Weights of a small multi-label image tagger.
Model: 3.29M parameters, arch resnet, norm batchnorm, activation silu, widths [64, 96, 144].
Rows from block 13 of a small multi-label image tagger, named by matrix and row number. Rows with one number belong to one channel. Each number is 200 + 40 x the weight over its row's rms, rounded and kept within 0 to 999. All counts start at 0.
After each channel's rows are labels from the 100 images, of 14848, where the channel reaches its highest value: "patch colour" is the nearest of a few named colours to the mean colour under the peak. Only what is clearly more common there than usual is listed. The data: regions of photos with short descriptions (Visual Genome).
# convs0: first 3x3 conv, stride 2 (model.blocks.13.convs.0.weight, 144x96x3x3, each kernel summed), inputs 48-95
# convs1: second 3x3 conv (model.blocks.13.convs.1.weight, 144x144x3x3, transposed, each kernel summed), outputs 48-95

convs0.122,177,250,192,154,201,156,162,204,207,209,226,178,182,175,236,162,106,232,195,215,161,146,127,246,200,225,248,237,164,132,121,166,229,157,190,166,240,240,228,209,160,210,205,170,215,229,149,185
convs1.122,208,231,243,202,228,279,211,263,212,206,264,175,122,265,257,184,285,182,186,229,254,224,185,211,174,222,177,158,148,178,239,185,276,208,188,219,194,211,205,196,231,182,138,254,222,207,190,74
patch colour: black

convs0.112,187,234,197,207,223,248,159,190,210,205,223,194,115,169,170,228,182,240,255,204,190,155,314,241,232,178,161,206,134,299,213,175,185,183,273,207,205,259,217,159,278,219,185,224,185,214,137,150
convs1.112,209,177,240,239,151,198,233,212,187,150,222,208,232,162,224,212,148,222,165,328,120,120,209,236,187,185,93,267,239,153,232,202,162,275,220,227,138,187,191,129,231,229,156,179,198,199,207,191
patch colour: grey

convs0.102,217,201,198,179,167,142,235,295,249,231,242,302,156,180,165,275,200,210,168,205,142,202,212,167,82,171,206,256,182,202,256,182,219,274,151,209,207,164,242,195,168,169,190,188,199,154,200,219
convs1.102,131,260,207,135,168,117,188,175,189,282,188,234,227,208,232,223,189,149,204,138,167,146,251,222,176,167,267,231,163,203,205,192,231,144,147,259,184,209,183,246,193,198,238,140,186,171,167,279
patch colour: pink

convs0.59,173,165,216,200,210,171,219,170,204,225,183,142,179,163,224,170,172,206,225,167,185,290,219,168,247,271,202,144,175,179,159,181,212,273,186,119,173,218,162,180,168,204,246,228,222,157,237,103
convs1.59,222,167,175,153,90,225,212,209,196,149,250,215,196,182,258,216,269,162,178,189,230,220,207,125,164,237,222,148,219,226,225,184,209,294,225,233,228,218,160,187,231,211,159,192,150,119,210,125
patch colour: brown

convs0.66,176,187,233,157,202,198,212,250,186,226,242,143,180,169,226,190,201,184,226,260,125,121,216,229,222,221,131,198,223,191,149,186,223,223,201,224,196,174,176,244,221,129,140,210,163,209,181,217
convs1.66,189,220,182,317,138,253,287,182,196,181,191,225,243,143,213,220,190,181,185,159,177,203,212,250,188,134,245,240,236,209,218,173,163,187,236,148,148,203,143,147,287,222,229,197,165,203,161,228
patch colour: brown

convs0.135,193,209,156,153,221,196,154,227,237,156,267,182,198,201,239,214,233,290,219,136,270,156,168,252,315,197,264,164,203,187,122,141,261,214,181,170,234,216,207,190,208,223,209,180,171,131,214,200
convs1.135,256,214,173,234,177,235,118,178,315,156,161,187,176,144,174,174,239,188,176,243,169,197,224,186,135,284,166,146,173,127,151,216,191,159,161,216,132,212,180,183,208,186,165,184,207,164,153,216
patch colour: black

convs0.60,230,132,219,270,204,175,185,222,134,312,254,262,173,156,201,254,240,112,208,198,211,193,275,228,249,196,195,162,164,218,216,150,213,185,192,158,202,261,157,180,189,182,231,215,157,193,124,220
convs1.60,184,203,195,195,219,186,220,209,284,202,196,203,244,85,155,182,206,208,132,176,280,142,184,155,151,268,290,179,204,152,173,256,168,142,199,139,194,203,280,151,179,255,178,185,111,226,220,243
patch colour: black

convs0.117,190,280,229,181,189,143,222,231,193,240,192,158,270,257,177,211,181,218,199,196,213,255,239,133,149,161,180,196,158,218,202,212,179,202,246,228,164,219,224,135,115,230,275,206,205,264,155,199
convs1.117,156,194,162,226,218,250,141,235,176,232,230,170,195,156,159,128,250,171,208,177,155,221,234,293,194,196,180,159,216,187,205,151,201,181,135,110,219,212,248,199,221,167,193,210,278,137,249,194
patch colour: grey

convs0.18,184,154,253,275,178,218,185,239,138,180,184,206,185,134,206,164,178,181,197,181,198,154,257,220,246,226,239,109,239,195,223,232,274,172,202,212,140,201,189,226,254,230,175,131,242,166,225,167
convs1.18,209,246,194,131,220,192,237,180,250,197,152,210,264,188,163,163,287,188,180,156,226,245,192,133,221,226,165,207,235,229,135,148,166,227,211,166,200,165,190,148,288,138,186,220,190,209,202,168
patch colour: brown

convs0.17,273,205,161,268,183,242,230,195,196,200,197,188,231,197,135,232,199,233,165,171,197,216,321,197,201,230,151,186,216,162,140,190,96,120,130,172,178,292,214,202,203,245,250,234,256,258,262,195
convs1.17,224,171,229,180,209,209,205,236,231,185,191,217,257,205,156,237,220,157,205,295,233,185,182,218,191,196,303,189,206,186,203,251,170,176,195,170,224,129,214,136,156,222,166,208,174,217,258,209
patch colour: brown

convs0.118,173,262,175,186,231,156,181,253,159,169,202,167,189,228,178,187,228,156,138,197,267,209,245,170,198,155,214,187,227,195,184,243,183,176,218,142,186,146,198,189,234,261,209,135,155,203,231,190
convs1.118,181,216,162,266,137,285,142,231,281,210,221,207,162,193,209,160,139,140,192,144,216,239,212,138,272,182,234,153,166,213,150,204,176,199,193,130,196,258,206,181,193,211,203,217,241,164,195,171
patch colour: brown

convs0.78,197,180,219,239,138,266,141,119,163,223,138,190,193,268,165,276,192,179,152,224,225,159,195,186,169,289,134,200,164,151,227,171,185,179,181,265,201,168,228,230,131,190,203,223,192,207,308,173
convs1.78,188,168,153,250,204,163,199,169,166,171,221,264,190,191,188,236,130,167,167,170,251,178,169,130,193,219,167,110,219,161,247,169,223,181,268,249,207,223,186,250,187,177,229,120,159,228,200,183
patch colour: black

convs0.84,221,220,163,154,161,262,210,240,254,229,206,222,211,203,230,281,186,223,154,177,194,212,161,183,135,154,235,220,217,199,211,251,112,165,207,178,177,194,156,163,24,204,203,170,149,151,192,193
convs1.84,106,187,226,126,234,239,162,183,139,190,223,191,251,243,129,137,141,199,228,213,183,156,171,225,219,221,199,197,139,179,157,176,200,220,203,208,151,229,247,226,194,146,248,166,191,237,206,180
patch colour: pink

convs0.107,207,197,218,237,193,288,168,206,162,177,148,161,176,242,203,206,181,198,231,132,186,180,197,180,176,201,209,211,222,164,191,208,149,365,154,187,144,308,164,192,225,197,208,179,213,142,147,183
convs1.107,203,214,199,211,184,225,227,221,256,171,171,256,196,286,239,192,311,175,191,169,159,221,221,235,162,180,289,180,201,145,177,152,209,286,162,177,189,242,205,213,224,192,158,187,170,208,218,274
patch colour: brown

convs0.45,213,234,241,188,210,133,159,190,200,83,177,306,204,140,226,174,168,245,115,222,230,191,186,193,217,128,185,190,216,154,184,262,228,186,219,158,194,244,268,212,177,159,212,173,254,267,211,154
convs1.45,212,170,220,220,218,229,113,242,280,216,147,222,142,178,161,184,161,167,218,206,207,174,197,194,266,124,217,89,189,242,178,194,308,161,159,209,291,190,137,155,226,209,180,213,222,216,154,165
patch colour: grey