From a checkpoint of a small multi-label image tagger: muon at rate 0.017, 5500 steps.
Rows from block 11 of a small multi-label image tagger, named by matrix and row number. Rows with one number belong to one channel. Each number is 128 + 24 x the weight over its row's rms, rounded and kept within 0 to 255. All counts start at 0.
After each channel's rows are labels from the 100 images, of 14848, where the channel reaches its highest value: "strongest on" is what is common among them; "patch colour" is the nearest of a few named colours to the mean colour under the peak. Only what is clearly more common there than usual is listed. The data: regions of photos with short descriptions (Visual Genome).
# convs0: first 3x3 conv (model.blocks.11.convs.0.weight, 96x96x3x3, each kernel summed), inputs 0-95
# convs1: second 3x3 conv (model.blocks.11.convs.1.weight, 96x96x3x3, transposed, each kernel summed), outputs 0-95

convs0.48 [139 168 137 144 120 122 149  98 160 125 148 100 134 152  88 137 111 137  87 101  90 179  94 129 130 116 134 137 139 117 129 175 159 122 140 127 126 120 127 109 168 118 163 115 147 122 117 116 100 109 157 126 170 161 138 163  89 131 128 112  94 103 134 129 133 161 120 119 133  92 119 136 105 128 123 155 143 138 114  64  87 107 100 136 171 126 104 151 160 133 104 129 120  79 158 171]
convs1.48 [105 145 128 163  99 130 109 164 114  89 134 132 126  99 113 114  96 114  96 101 107 107 132 105 116 142 125 119 117 102 107  76 115 102 149 116  97 118 101 114 125 145 127 108 183 140 113 119  63 134 112 138 105 123 131  98  88 113 127 117  96 126  89  92 125 145 137  89 107  49  95 141 111 132 144 128 141 110 127  96 100  98 136 124  84 134 119 117  94  89 131 103 120 116 138 130]
strongest on: text has "man"
patch colour: grey

convs0.78 [173 146 151 129  89 133 124 141 151 126 139 139 103 115 144 138 160 126 152 137 151 136 126 101 114 158 133 159 117 104 111 117  97 108  98 142 123 128 137 133  76  95 143 143 128 118  96 152 141  99 128 116 127 136 166 150 137 142 144 157  92  96 180 116 122 147 121 146 168 134 188 134  87 133 148 134 123 144 146 125  66  76 100 110 103 154 128 134  82 157 163 110 119 162 157 127]
convs1.78 [161 159 143  96 106 112 123  91 136 151  97  95 140 148 137 129 144 136 131 158 133 160 133 136 113 141 145 180 128 138 155  95  98 134 136  94 128  86 140 135  52 101 120 134 147 130 159 122 133  84 126 117 110 145 113  97 150 158 115 122 129  99 172  98 125 125 142 146 101 112  94 133 134 148 161 154 132 161 129 124  76 110  98 148  98 132 171 131  76 103 147 118 113 108 122 141]
strongest on: text has "white"; text has "sign"
patch colour: pink

convs0.83 [102 123 123 123  99 107 134 120  99 128 143 145 142 136  94 116 106 101  50 139 113 161 127 167 148  93 122  92 145  84 152 130 128 103 123 106 110 138 116 157 169  78 143  76 118 132 114 139  86 106 123 110 133  98 129 184 137 100 116 171 102 100 139 105 120 127 131 149 111 126 115 140 140 125 104 122 141 119 100 142  96 102 139 138  85 116 120  92 105  87 145 109 112  99 129 110]
convs1.83 [136 104 129 168 151 101 188 100 106 119 152 147 132 136 103 133 124 121 107 105 104 108 136 121 120 121 105 111 128 109 134 116 152  77 111 119 111 134 117 140  88 186 141 163 149 116  91 109  94 114 115 101 126 107  87 129 113 127 131 107 118  59 148 114 145 127 143 143 168 142 118 121 119 121 142 162 172 103 122 131 136  94 168 150 127 117 131  82 120  87 135 103  83 109  95 122]
strongest on: text has "man"
patch colour: pink

convs0.74 [103 139 193 115 121 110  98 125 146 117 123  94 131 108 132 116 116 156 127 103 112 161 134 162 106 141 117 161 113 111 149 116 129  93  94 142 122  79 105 106 147  82 152  97  95 147 128 134  98 101 138 180 101 156 119 149 113 121 138  95 174 143 109 137 111 138 122 115 124  99 122 101 148 108  90 120 164  92  85 139 119 151 116  98 126 136 178 127 146  85 163 112 130 123 150 127]
convs1.74 [102 114 145 118 101 104 120 100 108 135 137 125 127 104 115 133 118 149 112 119 105 131 191 156 121 156 131 131 117 104  76 117 169 114  88  97 127 113 130 140 144  92 149 126 100 154 119 132 137  95 143 188 100 136 108 121 154 119 140 158 145 121 136 143 174 124 132 140 120 100 103 127 172  89 101 129 139 116 127 135 119 160 100  77 131 153 199 108 138 111 153 120  80 141 149 138]
strongest on: text has "horse"; text has "zebra"
patch colour: brown

convs0.33 [111 112 102 116 115 155 106  81 131 112 146 100 107 143 105 127  95 179  94 129  88  90 137 125 100 126 162  91 130 132 140 157 126 111 134 125 142 145 141 104 118 107 113 128  67 109 129  77 127 117 106 143 132  82 129 148 145  94  77 131 125 134 127 103 166  91 110 108 111 124 142  80 133  74 119 133 151 137 130 127 137  95 131 111 145 124 106 109 153 100  97 132 142 112 140  77]
convs1.33 [114 141 105 139 151 152 191  92 148 120 124 114  95 174 111 120  61 108 132 146  99  94 119 170 127  77 135 121 142 113  90 111 150 133 102 141 131 111 159 159 104 144 127 169 153 135 115 122 105  90 130  85 157 114  86 152 126 127 137 132 117 135 125  87 123 132 116 118  93 134 122 110 124 120 148 136 121 173  99 127 133 117  90 133 128 127 116 108 164 132 105  95 180 128 113 145]
strongest on: text has "elephant"
patch colour: black

convs0.92 [119 167 126 139 123 110 114 127 130 131 168  60 148 118 143 124 173 112  99 159 147 163 131 148 150 146 180 129 148 125 141 132 127 151  97 151 124 154 162 201 112 108 131 135 145 127  94 119 109 106 119 102 131 136 138 132 116 145  87 104 104 124 164 105 137 119 118 134 139 167 127 141 153 108  82 146 102 110 145 148 154 118 125 134 111 104 140 149 138  78  78 168 132 115 118 159]
convs1.92 [124 135 106 156 111  91 114 108 112  92 135 118 111 144 125 183 147 133 118  76 143 135 116 135  98 101 119 134 121 104 123 144  65 109 153 110 105 152  77  94  94 144 121 124 135 112 125  91 128 160 135 122  65 102 110 127 114  87 122 128 129 116 119 109 106  83 108 143 152 140 109 135 153 111  75 142 119 120 114 132  93 174 136  90 143 111 102 114 108 132 127  86 114 127 110  98]
strongest on: text has "pizza"
patch colour: orange