python train.py --model="multi-label image tagger" --dataset="regions of photos with short descriptions (Visual Genome)" --train_examples=203450 --horizontal_flip=true --translate=0.12 --num_labels=300 --residual_init="none" --momentum=0.95 --batch_size=256 --decay_fraction=0.3
Rows from block 8 of a small multi-label image tagger, named by matrix and row number. Rows with one number belong to one channel. Each number is 500 + 50 x the weight over its row's rms, rounded and kept within 0 to 999. All counts start at 0. Numbers have three digits each. After the name is the row's rms in percent of the matrix's.
Before each channel's rows are labels from the 100 images, of 14848, where the channel reaches its highest value: "colour at peak" is the nearest of a few named colours to the mean colour under the peak. Only what is clearly more common there than usual is listed. The data: regions of photos with short descriptions (Visual Genome).
# convs0: first 3x3 conv (model.blocks.8.convs.0.weight, 96x96x3x3, each kernel summed), inputs 0-95
# convs1: second 3x3 conv (model.blocks.8.convs.1.weight, 96x96x3x3, transposed, each kernel summed), outputs 0-95

colour at peak: grey
convs0.21 077:505543565514508500498424409574489477453532460549515494506546465489548454500475427432517369571465467364519482438501531484491415539402481388476485571408532462448456545525457461492495421546521546498466391456468512457423450430460478542479479513504465478492430544510416463517547448536548543434
convs1.21 097:581489500515530447559510438458473517532479422522521482539554517519471467413529493518490537547548501476496399480559507606381434549531439530405566522441562464535509547498471504526422467518491540566539608485526446455378588485495519636434573481464518529431500517557442503497561452549501483462

colour at peak: brown
convs0.67 094:527440462566470533576450532485480577520480508496512393507494427482531438620487459473481485454474438550544428434502521472486419483400509499438432559461588497432559516491516460491555524378457468580486523520464541466471452548493529461447395495427458479479526626448507570574475433525497459468
convs1.67 089:558501565587425608527494567486513541464591564522473455471494461528514417489524522503585493477452352472433501450540486471424457478480458512464504506488496518476484496431457557449478455488478468705481499495468459465475403471458527523512520438466517500449434545446566502524445529583484460433

colour at peak: black
convs0.46 103:570532509515523432512438482540541424549521469529473432489450514575559542460511524509469354487427469453495453447485488486515537463398458472467543557502415466515509528499510458609447475631579460524512485503518376419522555500502435531514515404567437471460559571587513543495545480446481549483
convs1.46 091:527500389536507536468494567463436500507460496574467496414548504512444462558548426488525412490399438483564377430519520566481509537584488517521498533511459532549518496464393536469432531413511506392504489585442498458476438497539447457460438509531549478538601478604423500467429510527478471535

colour at peak: black
convs0.73 104:471460528473453457463463558561476556419512381510515491554440521441462486507514559557504522566481483550495533549509534534510581463407417573457467508482493527475554521575415508484540414445492546591503481458473469592568509534508545413481515551549369511514446530435602413503566440521439530460
convs1.73 097:506500471444432383486432532520468449464579476441460509543487430558510451387444536442504477508547419479478489544543520464500582564500525551508356525515355478548516562483474399433578539455468400537540492490450467530484494448573568439483542471489538479521549530449514468492468497477466444449

colour at peak: black
convs0.64 103:524450506466456499440523454617446566473499523506527535569499529434502498493549497465457493546479418485526539466440536455531474387405445444518515554511395577473539560487419373526535491561538507531498437541425464562493568599563558512496525537588465497581444451497416431439527488547479484480
convs1.64 118:577531442526463464446485537477562456471512506486437531464434391443509475518524563496526467557462464500493559529485470449490535476489557513501457561488451529569479542538478497545525491419422411419449523387584397519473597513562454511547500500467466424553441529453341415492427538439517488472

colour at peak: pink
convs0.90 103:422508520488531516466474515473519392522501541431511563477461475422488494498530508614452451430449513500532430505543550434411442496479498417557571471463400414439491528481481419440518409484519445498526362553503497481486492508521527549488460516491382506394535523464506458471441511524514536631
convs1.90 107:434480427518560508471429530508522471476505539501485520433469457489534554469555560560526470506497493479584412430463488501461476447510569539477596486488487448378517474469560482505439657441517504585482520407471549543498481615519439512490497458500417581474584530507444444562484487463607489428

colour at peak: orange
convs0.4 098:568567573497552539475479608465453447385507522536474521498580542452574579465443578584524422518535561474506414493454496519455419463514450523513477413471521457559482475520511423506463469533477488413498449470485527513521600601480521497378483462489481491428458511562560474545427429503506464434
convs1.4 085:443578544435490425473477445529584482461543432527486542578414499479604622477564563496470505495561455475411506480413515483436393462525544469429454500526513484396486550446467545463444457481497530558508521490520503449424431491384523436521433479450516406485487508522421535525488491524475431506

colour at peak: white
convs0.35 090:466582456489507512467447473497511499473518477509603526439549495447459525514500532520567548543478535474467543563480568415472427417473456443519370448450527492544449484415590619448440512499405477443424458488413498533469483493509560516445502522525449397515532541448520455567518447463391503424
convs1.35 108:398567446440535495559504581486527476487580475606494535477530473442478546530590539476519504449491540508557608411551439468541458474504470414486508496445557529550401545430522509473556466462424542418511496460420487447488428493530557439432535516508586593504428470435429469543493485541458558509

colour at peak: pink
convs0.52 105:528451525565448557520532522472572516549456545472501491555483501550533508477500346410475483571470410474469514481551440489569497388456521406468442448471517481459513425556485558506503503397506483489423521443538538517497515499495553448559468493467507549473471499573579312496490480507479501597
convs1.52 121:463465530536429541312440570478547536468465435444494517519480472608473520535512460534525471480425431528454479507428493462418494529459495433497543448545471522538418458592515514544449453399493470500423529478569446551504537484550509459483465444476520517591591462546508367489471463476505503536

colour at peak: grey
convs0.83 075:445517460385541565473550480448485517501564483493428525549491477459462412422562409436448446532550456461504503572505562554487459509474528548465498541472506491439452436535466453479520444568521525477499642503448396443481455472510508513513447536475425460460523453497447405461474516510561494669
convs1.83 089:531500529512509561517606546543496463561540559485561517529497498507433538412557454605458490528522448479435546487536495436498524428524454458502567421512452462440512429469571434566471505451477552509480574544430433541559541439466491545452606491544422635527375495492477504512515541500514490599

colour at peak: white; cyan
convs0.14 109:464473539534495525577465590512420470431492503453378352376540447486529517494436475475541578529477499491494527461452495584515481574486485453475417514557530454494470513558496507448512423427494503541508558420577532526517533495472583531458395525431427553512466465557565514486494455535444425467
convs1.14 102:456465557515517482483521437459478550509561427440467461445525469407492391546429434528450444454501521517520506531454490448365522468562617502542457403522422558512435470456482420541459485499428554532497545539524474545519487491438613496432491468505411410489423467444484457486468517463430521448

colour at peak: black
convs0.33 091:480501480548573471524500450463407477506543439461523389519463566485540579448529510539373615397502466500515453478454464478499476579473506446519480508506498463514504595542471485640422506518490513514464471548524487480383486471525484469464413482517498543443457469430540530542432454461580607440
convs1.33 079:473484473460464476518517486450496439577446396469420476444431541512516504546509507523479530434502532563451495521500440574460532491520660509522502529531481499516572498408373538527441497483448520500491500513430517446432454435551461510392530478453502485450424625446556491550426614516510494562

colour at peak: grey
convs0.82 102:409468531441474469551498488534498518507505430445437512374500457423527450563457493532432475482444473467592580577416566467407485456436478596489488480435564501509502458455458504439516455453430401471463495510521522513513416451414551435485534536483424452529446447483474436424592488539493450484
convs1.82 104:385505565525554473654449557517486545568581513534544542441508493479464472528420557531498503488482532522535553552430479627497432497488481559482460447582456470526524391598519589496505509489503522555519510494505522453435539484512527545446667522496549523489428487468524478456501510450538544447

colour at peak: black
convs0.25 135:506482485508501496545471543487487611519494484510543524457554536502394485537534480428510496528466426488475503539517659527539556583488471426490532455604483553497440362513490502518520450453476426513504494477532485495508389477360480557473532548626560512487472550519436557541513570525553556467
convs1.25 128:496506443477429366531435532415558503498473450604499425442456412455523484561490549512475474450490462573432474404509435427554546507515511389549438471574458466519523406494430459483467528552509455478521448506516512452511472461467479484512473442619488535407542465460436577480534441511462527548

colour at peak: white
convs0.79 101:455495500406507553467452587460532463532569510440497500472448546474504487471543498460462547456518472455583452553518519410471467533448438374469475507452449530437480464524516509488464505491545459605464453488407546473415498422565542483518386582481474459509358554402589470436483518486481522520
convs1.79 094:487540418442592518499542667510533615547544502476543515497490492436498546452562532532563475528484552545477446556540500476505464493464595403530529500418495464511431470430493396502458552404539522513464503514467560439464473503472529440440451569528472542565453524457579522452505446437467439574

colour at peak: pink
convs0.9 103:523466518471551441499481444428481502400500466474401395488413431477489518522517551399465412517518445566578488514529395474526467567501469512575462440429484424439489498462469382458516580487531429495468516518514453474504522476420489571532441457472377520456539556525559516515495475416517535537
convs1.9 101:512525543475546500558512478488563478556509472485420491523531489498441435486482531457476436413483466517579535570505576575529515594516475547411546553485509530434468542465532485409421490425532433478457463537555459530458484497434564561547489433438381548483510465422422457587532582597463569567

colour at peak: grey
convs0.55 126:516592476544362472513529491530487480561434458489590466414447441607520512530432469449471456527618490494482498449465528481474524479402522539579485481528537534556530448652477507483435482436547478445466516517496450489536459485471465419529489473489469418562475523364574527488473465491453469481
convs1.55 112:515607546646386486503477438439444486489533477422472428436462501600505424550488524469506485522499625465486533470553537504459554577521539579578474444487515493482475470575405504497463449462521449522518484519621475430565498500533448467505489445451494533523522491454514506402566435484446488472

colour at peak: brown
convs0.34 102:475602565443509554479476492459416471468512464597489518535567551475453556554473476518460499563558415471454483493554544489428490499440511409458583489507424515441452442524441530457550385416461488478503517548485448579465411441517509426409518556469407414420499550502469517499465432439495515503
convs1.34 106:504534471507485473500474514438497520540639428533518506575568530504533578590512598671491512549582469558387504486530561420481470483504507509504534456404468557518506616599551528487509506501481474460576465474477512551517486429462510520474451567544479498491565497509481592469587518531467526498

colour at peak: grey
convs0.62 087:454521486558497503560529523569521447490487509492561487283456468494470479536517499403471491501502471480441458514469598421553520462464506463452488448475532487577518475395426450563484573420476437452559542415507446530480436649451501437448523494537505488448577497490512544501509488482507490472
convs1.62 088:474512565488576446467518563501538492503499431503541579351486504546394491539563559449494479440561499500480399446536487468503435515499520603532465440483502575500484519382462497554538560516504450515587520426514483457501484533524466474573430595626527584481524452518444525554433499495557481491