config.yaml
horizontal_flip: true
kernel_size: 3
num_labels: 300
residual_init: "none"
momentum: 0.95
max_grad_norm: 0.5
epochs: 6.9
final_lr_fraction: 0
Rows from block 7, named by matrix and row number. Rows with one number belong to one channel. Each number is 500 + 40 x the weight over the matrix's rms, rounded and kept within 0 to 999. All counts start at 0. Numbers have three digits each.
# convs0: first 3x3 conv (model.blocks.7.convs.0.weight, 96x96x3x3), inputs 48-71, a 3x3 kernel for each
# convs1: second 3x3 conv (model.blocks.7.convs.1.weight, 96x96x3x3, transposed), outputs 48-71, a 3x3 kernel for each
convs0.34:490520473562624497526576443501463476485416464473438502439473537417423487491439431470475502461474466478440408486477502504478520463421467488480494510499491539518488436460481549547563569548587516463484484462463514516464518480506504476521474468494584574443582568450490461474470486483458472487462476486490481460416428475437474510541452438552482464515520496474496499484505487512508444514531538519505501507475498419602568460594514412489406508508477525544525495535500549545497486463465462477553441494590473513598504432517453450481473506547495501502509478495500509510530527519531500532499523541514558564491493444461471414519524453500500517504510530470458484
convs1.34:454481450473477468485502512472506546533550556557585566495493536474492514470497520515521494505504493463463477472461476450475480442507507516466475498480470525507499477493469513500496496465466506509475503542475552530481472467476466487474452463478519490416548475421482446427505478440562496430552508428472464462459479483492481482493485478500491475521506487462440521498473536458433504522498521522512500476408447446475528491512552495525590482473482505509522485480469468454448475477478522535495415509594430477599453465570506511492515517484538559536509519502471498465496514484483454407461457460426457510495466510544529587529525607480479474497492484512534504
convs0.35:529462449501425420439439468493474498504465450522499476460482548525537504426497551551516460518501400503512438482513565446477503437444474542518510483473487479458485534501484482473441491502464461488516431476534415462486475454464500466464518532517523523585446520553447522494515487485562496478568547496512486532528510545474450478573512480504463436431440459492436494494428455451491503493457446486454426494468446549517488492490494504485486515500473488499496426453479472452458440441412454477441491516440484504501455468481441465509425466492406439493447464448469496510459485481462458467443466448452493511455526557485508539533495446524499555499451511541458486
convs1.35:487449474522502533536481532463486508478449501503477507446463502506497465552548492513514522512466519496539506477534537489513525586555528471456447459469468448479492444493486541559599506515585515543495543554522562553568437470485412478501448469528453481499455517526492522510501500473504512493495529510477514538532522569538539568472491473519523487507498484532500471544493455507525500513493486482494476456487519455478517463463534540504517484522507498506501484507502466485480480492482498556513527479498529484473532527502528529539524492497481468437492524512464478470539540567538531512506481448473459442494543522445526534481502571499559517504532478512517449
convs0.36:385430473415446482437443466509489505508510526526527528471492490523498453569488439444498459491505479522477466517480491515454444554522484453495521473522540474510528462505513484512498478518531450481467512516479532524521452453476484523515452495484476496495484521521439519545486501462501528514534499511442417418492470464511473448502504457537542486527557500491569563533615578533587532509515491514507494538538497587525490575537525573505517513532534531536545540544574534525506506505533473504522513500501526473478510456487458459480457438477483491512504485462539500483529498475531528552505519531500492531506492504516521527566561542508470428511493468465456456
convs1.36:438476433486517526517535558509499492516525488546560537453492509476471498506495504472429447486450434496477479490492540541510556528517548581542575530530526482455459464445473505471480525520507483474468469433436485445432512521500499500497518526510502497451515523511507504523422463494442441477478499506465423449501461465518496489459462487496470484511480483481516590475506578503521573437384401497469461502480496474538549500565600488538570491464488518508507588528536422393403569577541559590576537562526528545520516528513528484503507497492509488477508463429523501494530533541533505489501501515463481492523516517479484497478495494393464479433491511455493496
convs0.37:422434388504530490506509499473413414445395434452395469498524609472435469516497472505514513556564567574588556494463504476447484448439483487470450507501456505507454475429454452381401488433463520544543490511574472461520500524463472520506445468488523518562531492556521511555459469540520495576510498575519568550496484473503451469514515500547557513490468431438476460491500471492471452489508553504535575451491490513486470576505457588606505507537516465490491450468473526532542560525490587517518474483466516525489487536495459489502493536533514586544465480475492498469504511489516438446465409443499424452485479499489466478496505538456490524477496528504511529
convs1.37:504535512527547533459472496536503504474411445515469488476490513441444504434447499507480469521504480492494452511441454533441422526471435495472484542536506509511512476467461430412440470481496565559527557539511502515503495500509483510519498504530536533513571581507521500494528490479515480483509475455508549467469544499435496527543557521498503489496520487410437449420420425450455458616538502527468443498456441492538479461483462513544520542555527495498494474449454503503519516515506560559559469520542457501518535539522549506471554557519515551503525468425512479443475499480459457457507455476567514458433461461455474525457452509501524542506475500537495518
convs0.38:383439526441508570432490525501483467478487491440492545544602458479470457506469555487478432629480416681551455478465473431475526463495514475456490554465435515470445491526479453470483458423447456491496469448470478458474567414380585439408549476448494470485499468448530476454522493447478537454476498480545489458500501480515495491545450475553503456493542470452495459476536542481494517524480415524468408517496484483463446500521520482518528487471470473450478493489491451450506451499509565580463508595565492559613483542613521508476516490490503509532542471441547468451527505443518497488492507441494553503488489527442499544437485481543455478491473481481479471
convs1.38:448523466454518455480547449479489519457513502458507496547524472473509497523528543533524575490517502474441454542466458502506484461462477483492465458516532445524540523555525506491535521515559473457543528457530551466455497472530529494496477509516472448463430474433449446435599558551649574565545506549435502550482526508518530452529411525493439529481500514510463493572505521578516517494487536548506552524554534513519509475485531442487524467462479499505517549497491569599490510478449444426436553544564544539555546514510493523530492578558501542556550567571542560542513582527504456462471445478440433491486441478499506513489505539493477432499566455569604454
convs0.39:564625518452502490462464468558558540528518502501487495493470548441398440428454521492576593454523533509525478437420507461473479456494520524599532482520518511520530531556572492525488474474439526585568473509525495491499499475453484451488472435443537483441524483482464463453513629689481456527445436451485520549443500535495522554556553498467449481473488515557567553541555553502478462536498491557512498536529490481555550477529516484510476493494491479509494499512496489494499390461485458483509519514481483482454493485529509523458529543502500521521498500526494488493511496476544509486489481464499452461468511536518547533482490468517469450476466436501481460
convs1.39:516553562525555584480527520507554577509576587480508506503509506483490462486506444443523638454510632481462526591527431536456417502499444506503542509506538479462552501517474522520483450443433507510529456522531437492507505541531471534550462484495504503483504470474468422451575581522536592530416520521483498491483467471524482479498491503559590606496513562498496486466513500399445465511469472539537523419452461454455459496503471489512452505523533484499478538509493449476458472508492523603590517479471480467488474437434498537502488522518511489509528514503554522531553538532480486483529502527473467488564542565525514547499524534471472499504527554522523535
convs0.40:492510494484519503471498487499488476474510502500488515538525591556504497595524463395429448446473476495487482477441473496468500509490497553545525586626592571589564558536528526514506497463464516545552513556558492540549492516501511541524546559528509580597543542578511498552444483486483478517505469478485543562474499500483504486509532532489531540471462491493475441519518487542528526468477484463480487478506500509486504519462490480454476503537513518553531510527500466479456481482497539538572509436459533487455528493456472477482463477484491498509483509527467506500470490473547564530550544511508482464472488486439450462424436450485493496514498496532517494
convs1.40:492478490523516516494504501427461504470468491488499489457450420469468429438449437509537566531534575493507526577574546578576517556565485473450488528518511532522480538554517559585542495495447502512515500525525495521532510534583486508537500532567488472458504470490470449475514492426543527448504530477534573557525558530461483494474503505498489497502508557426454478484493519503499539519522539496503514458461489424431464441462484476481481468467501496481521542525564494468451518531537498567608434482493478510562493527530479484486514490488477435451442456493424448461458460483484472494486480514479476503467499487465478489462457452428520585483504570467476511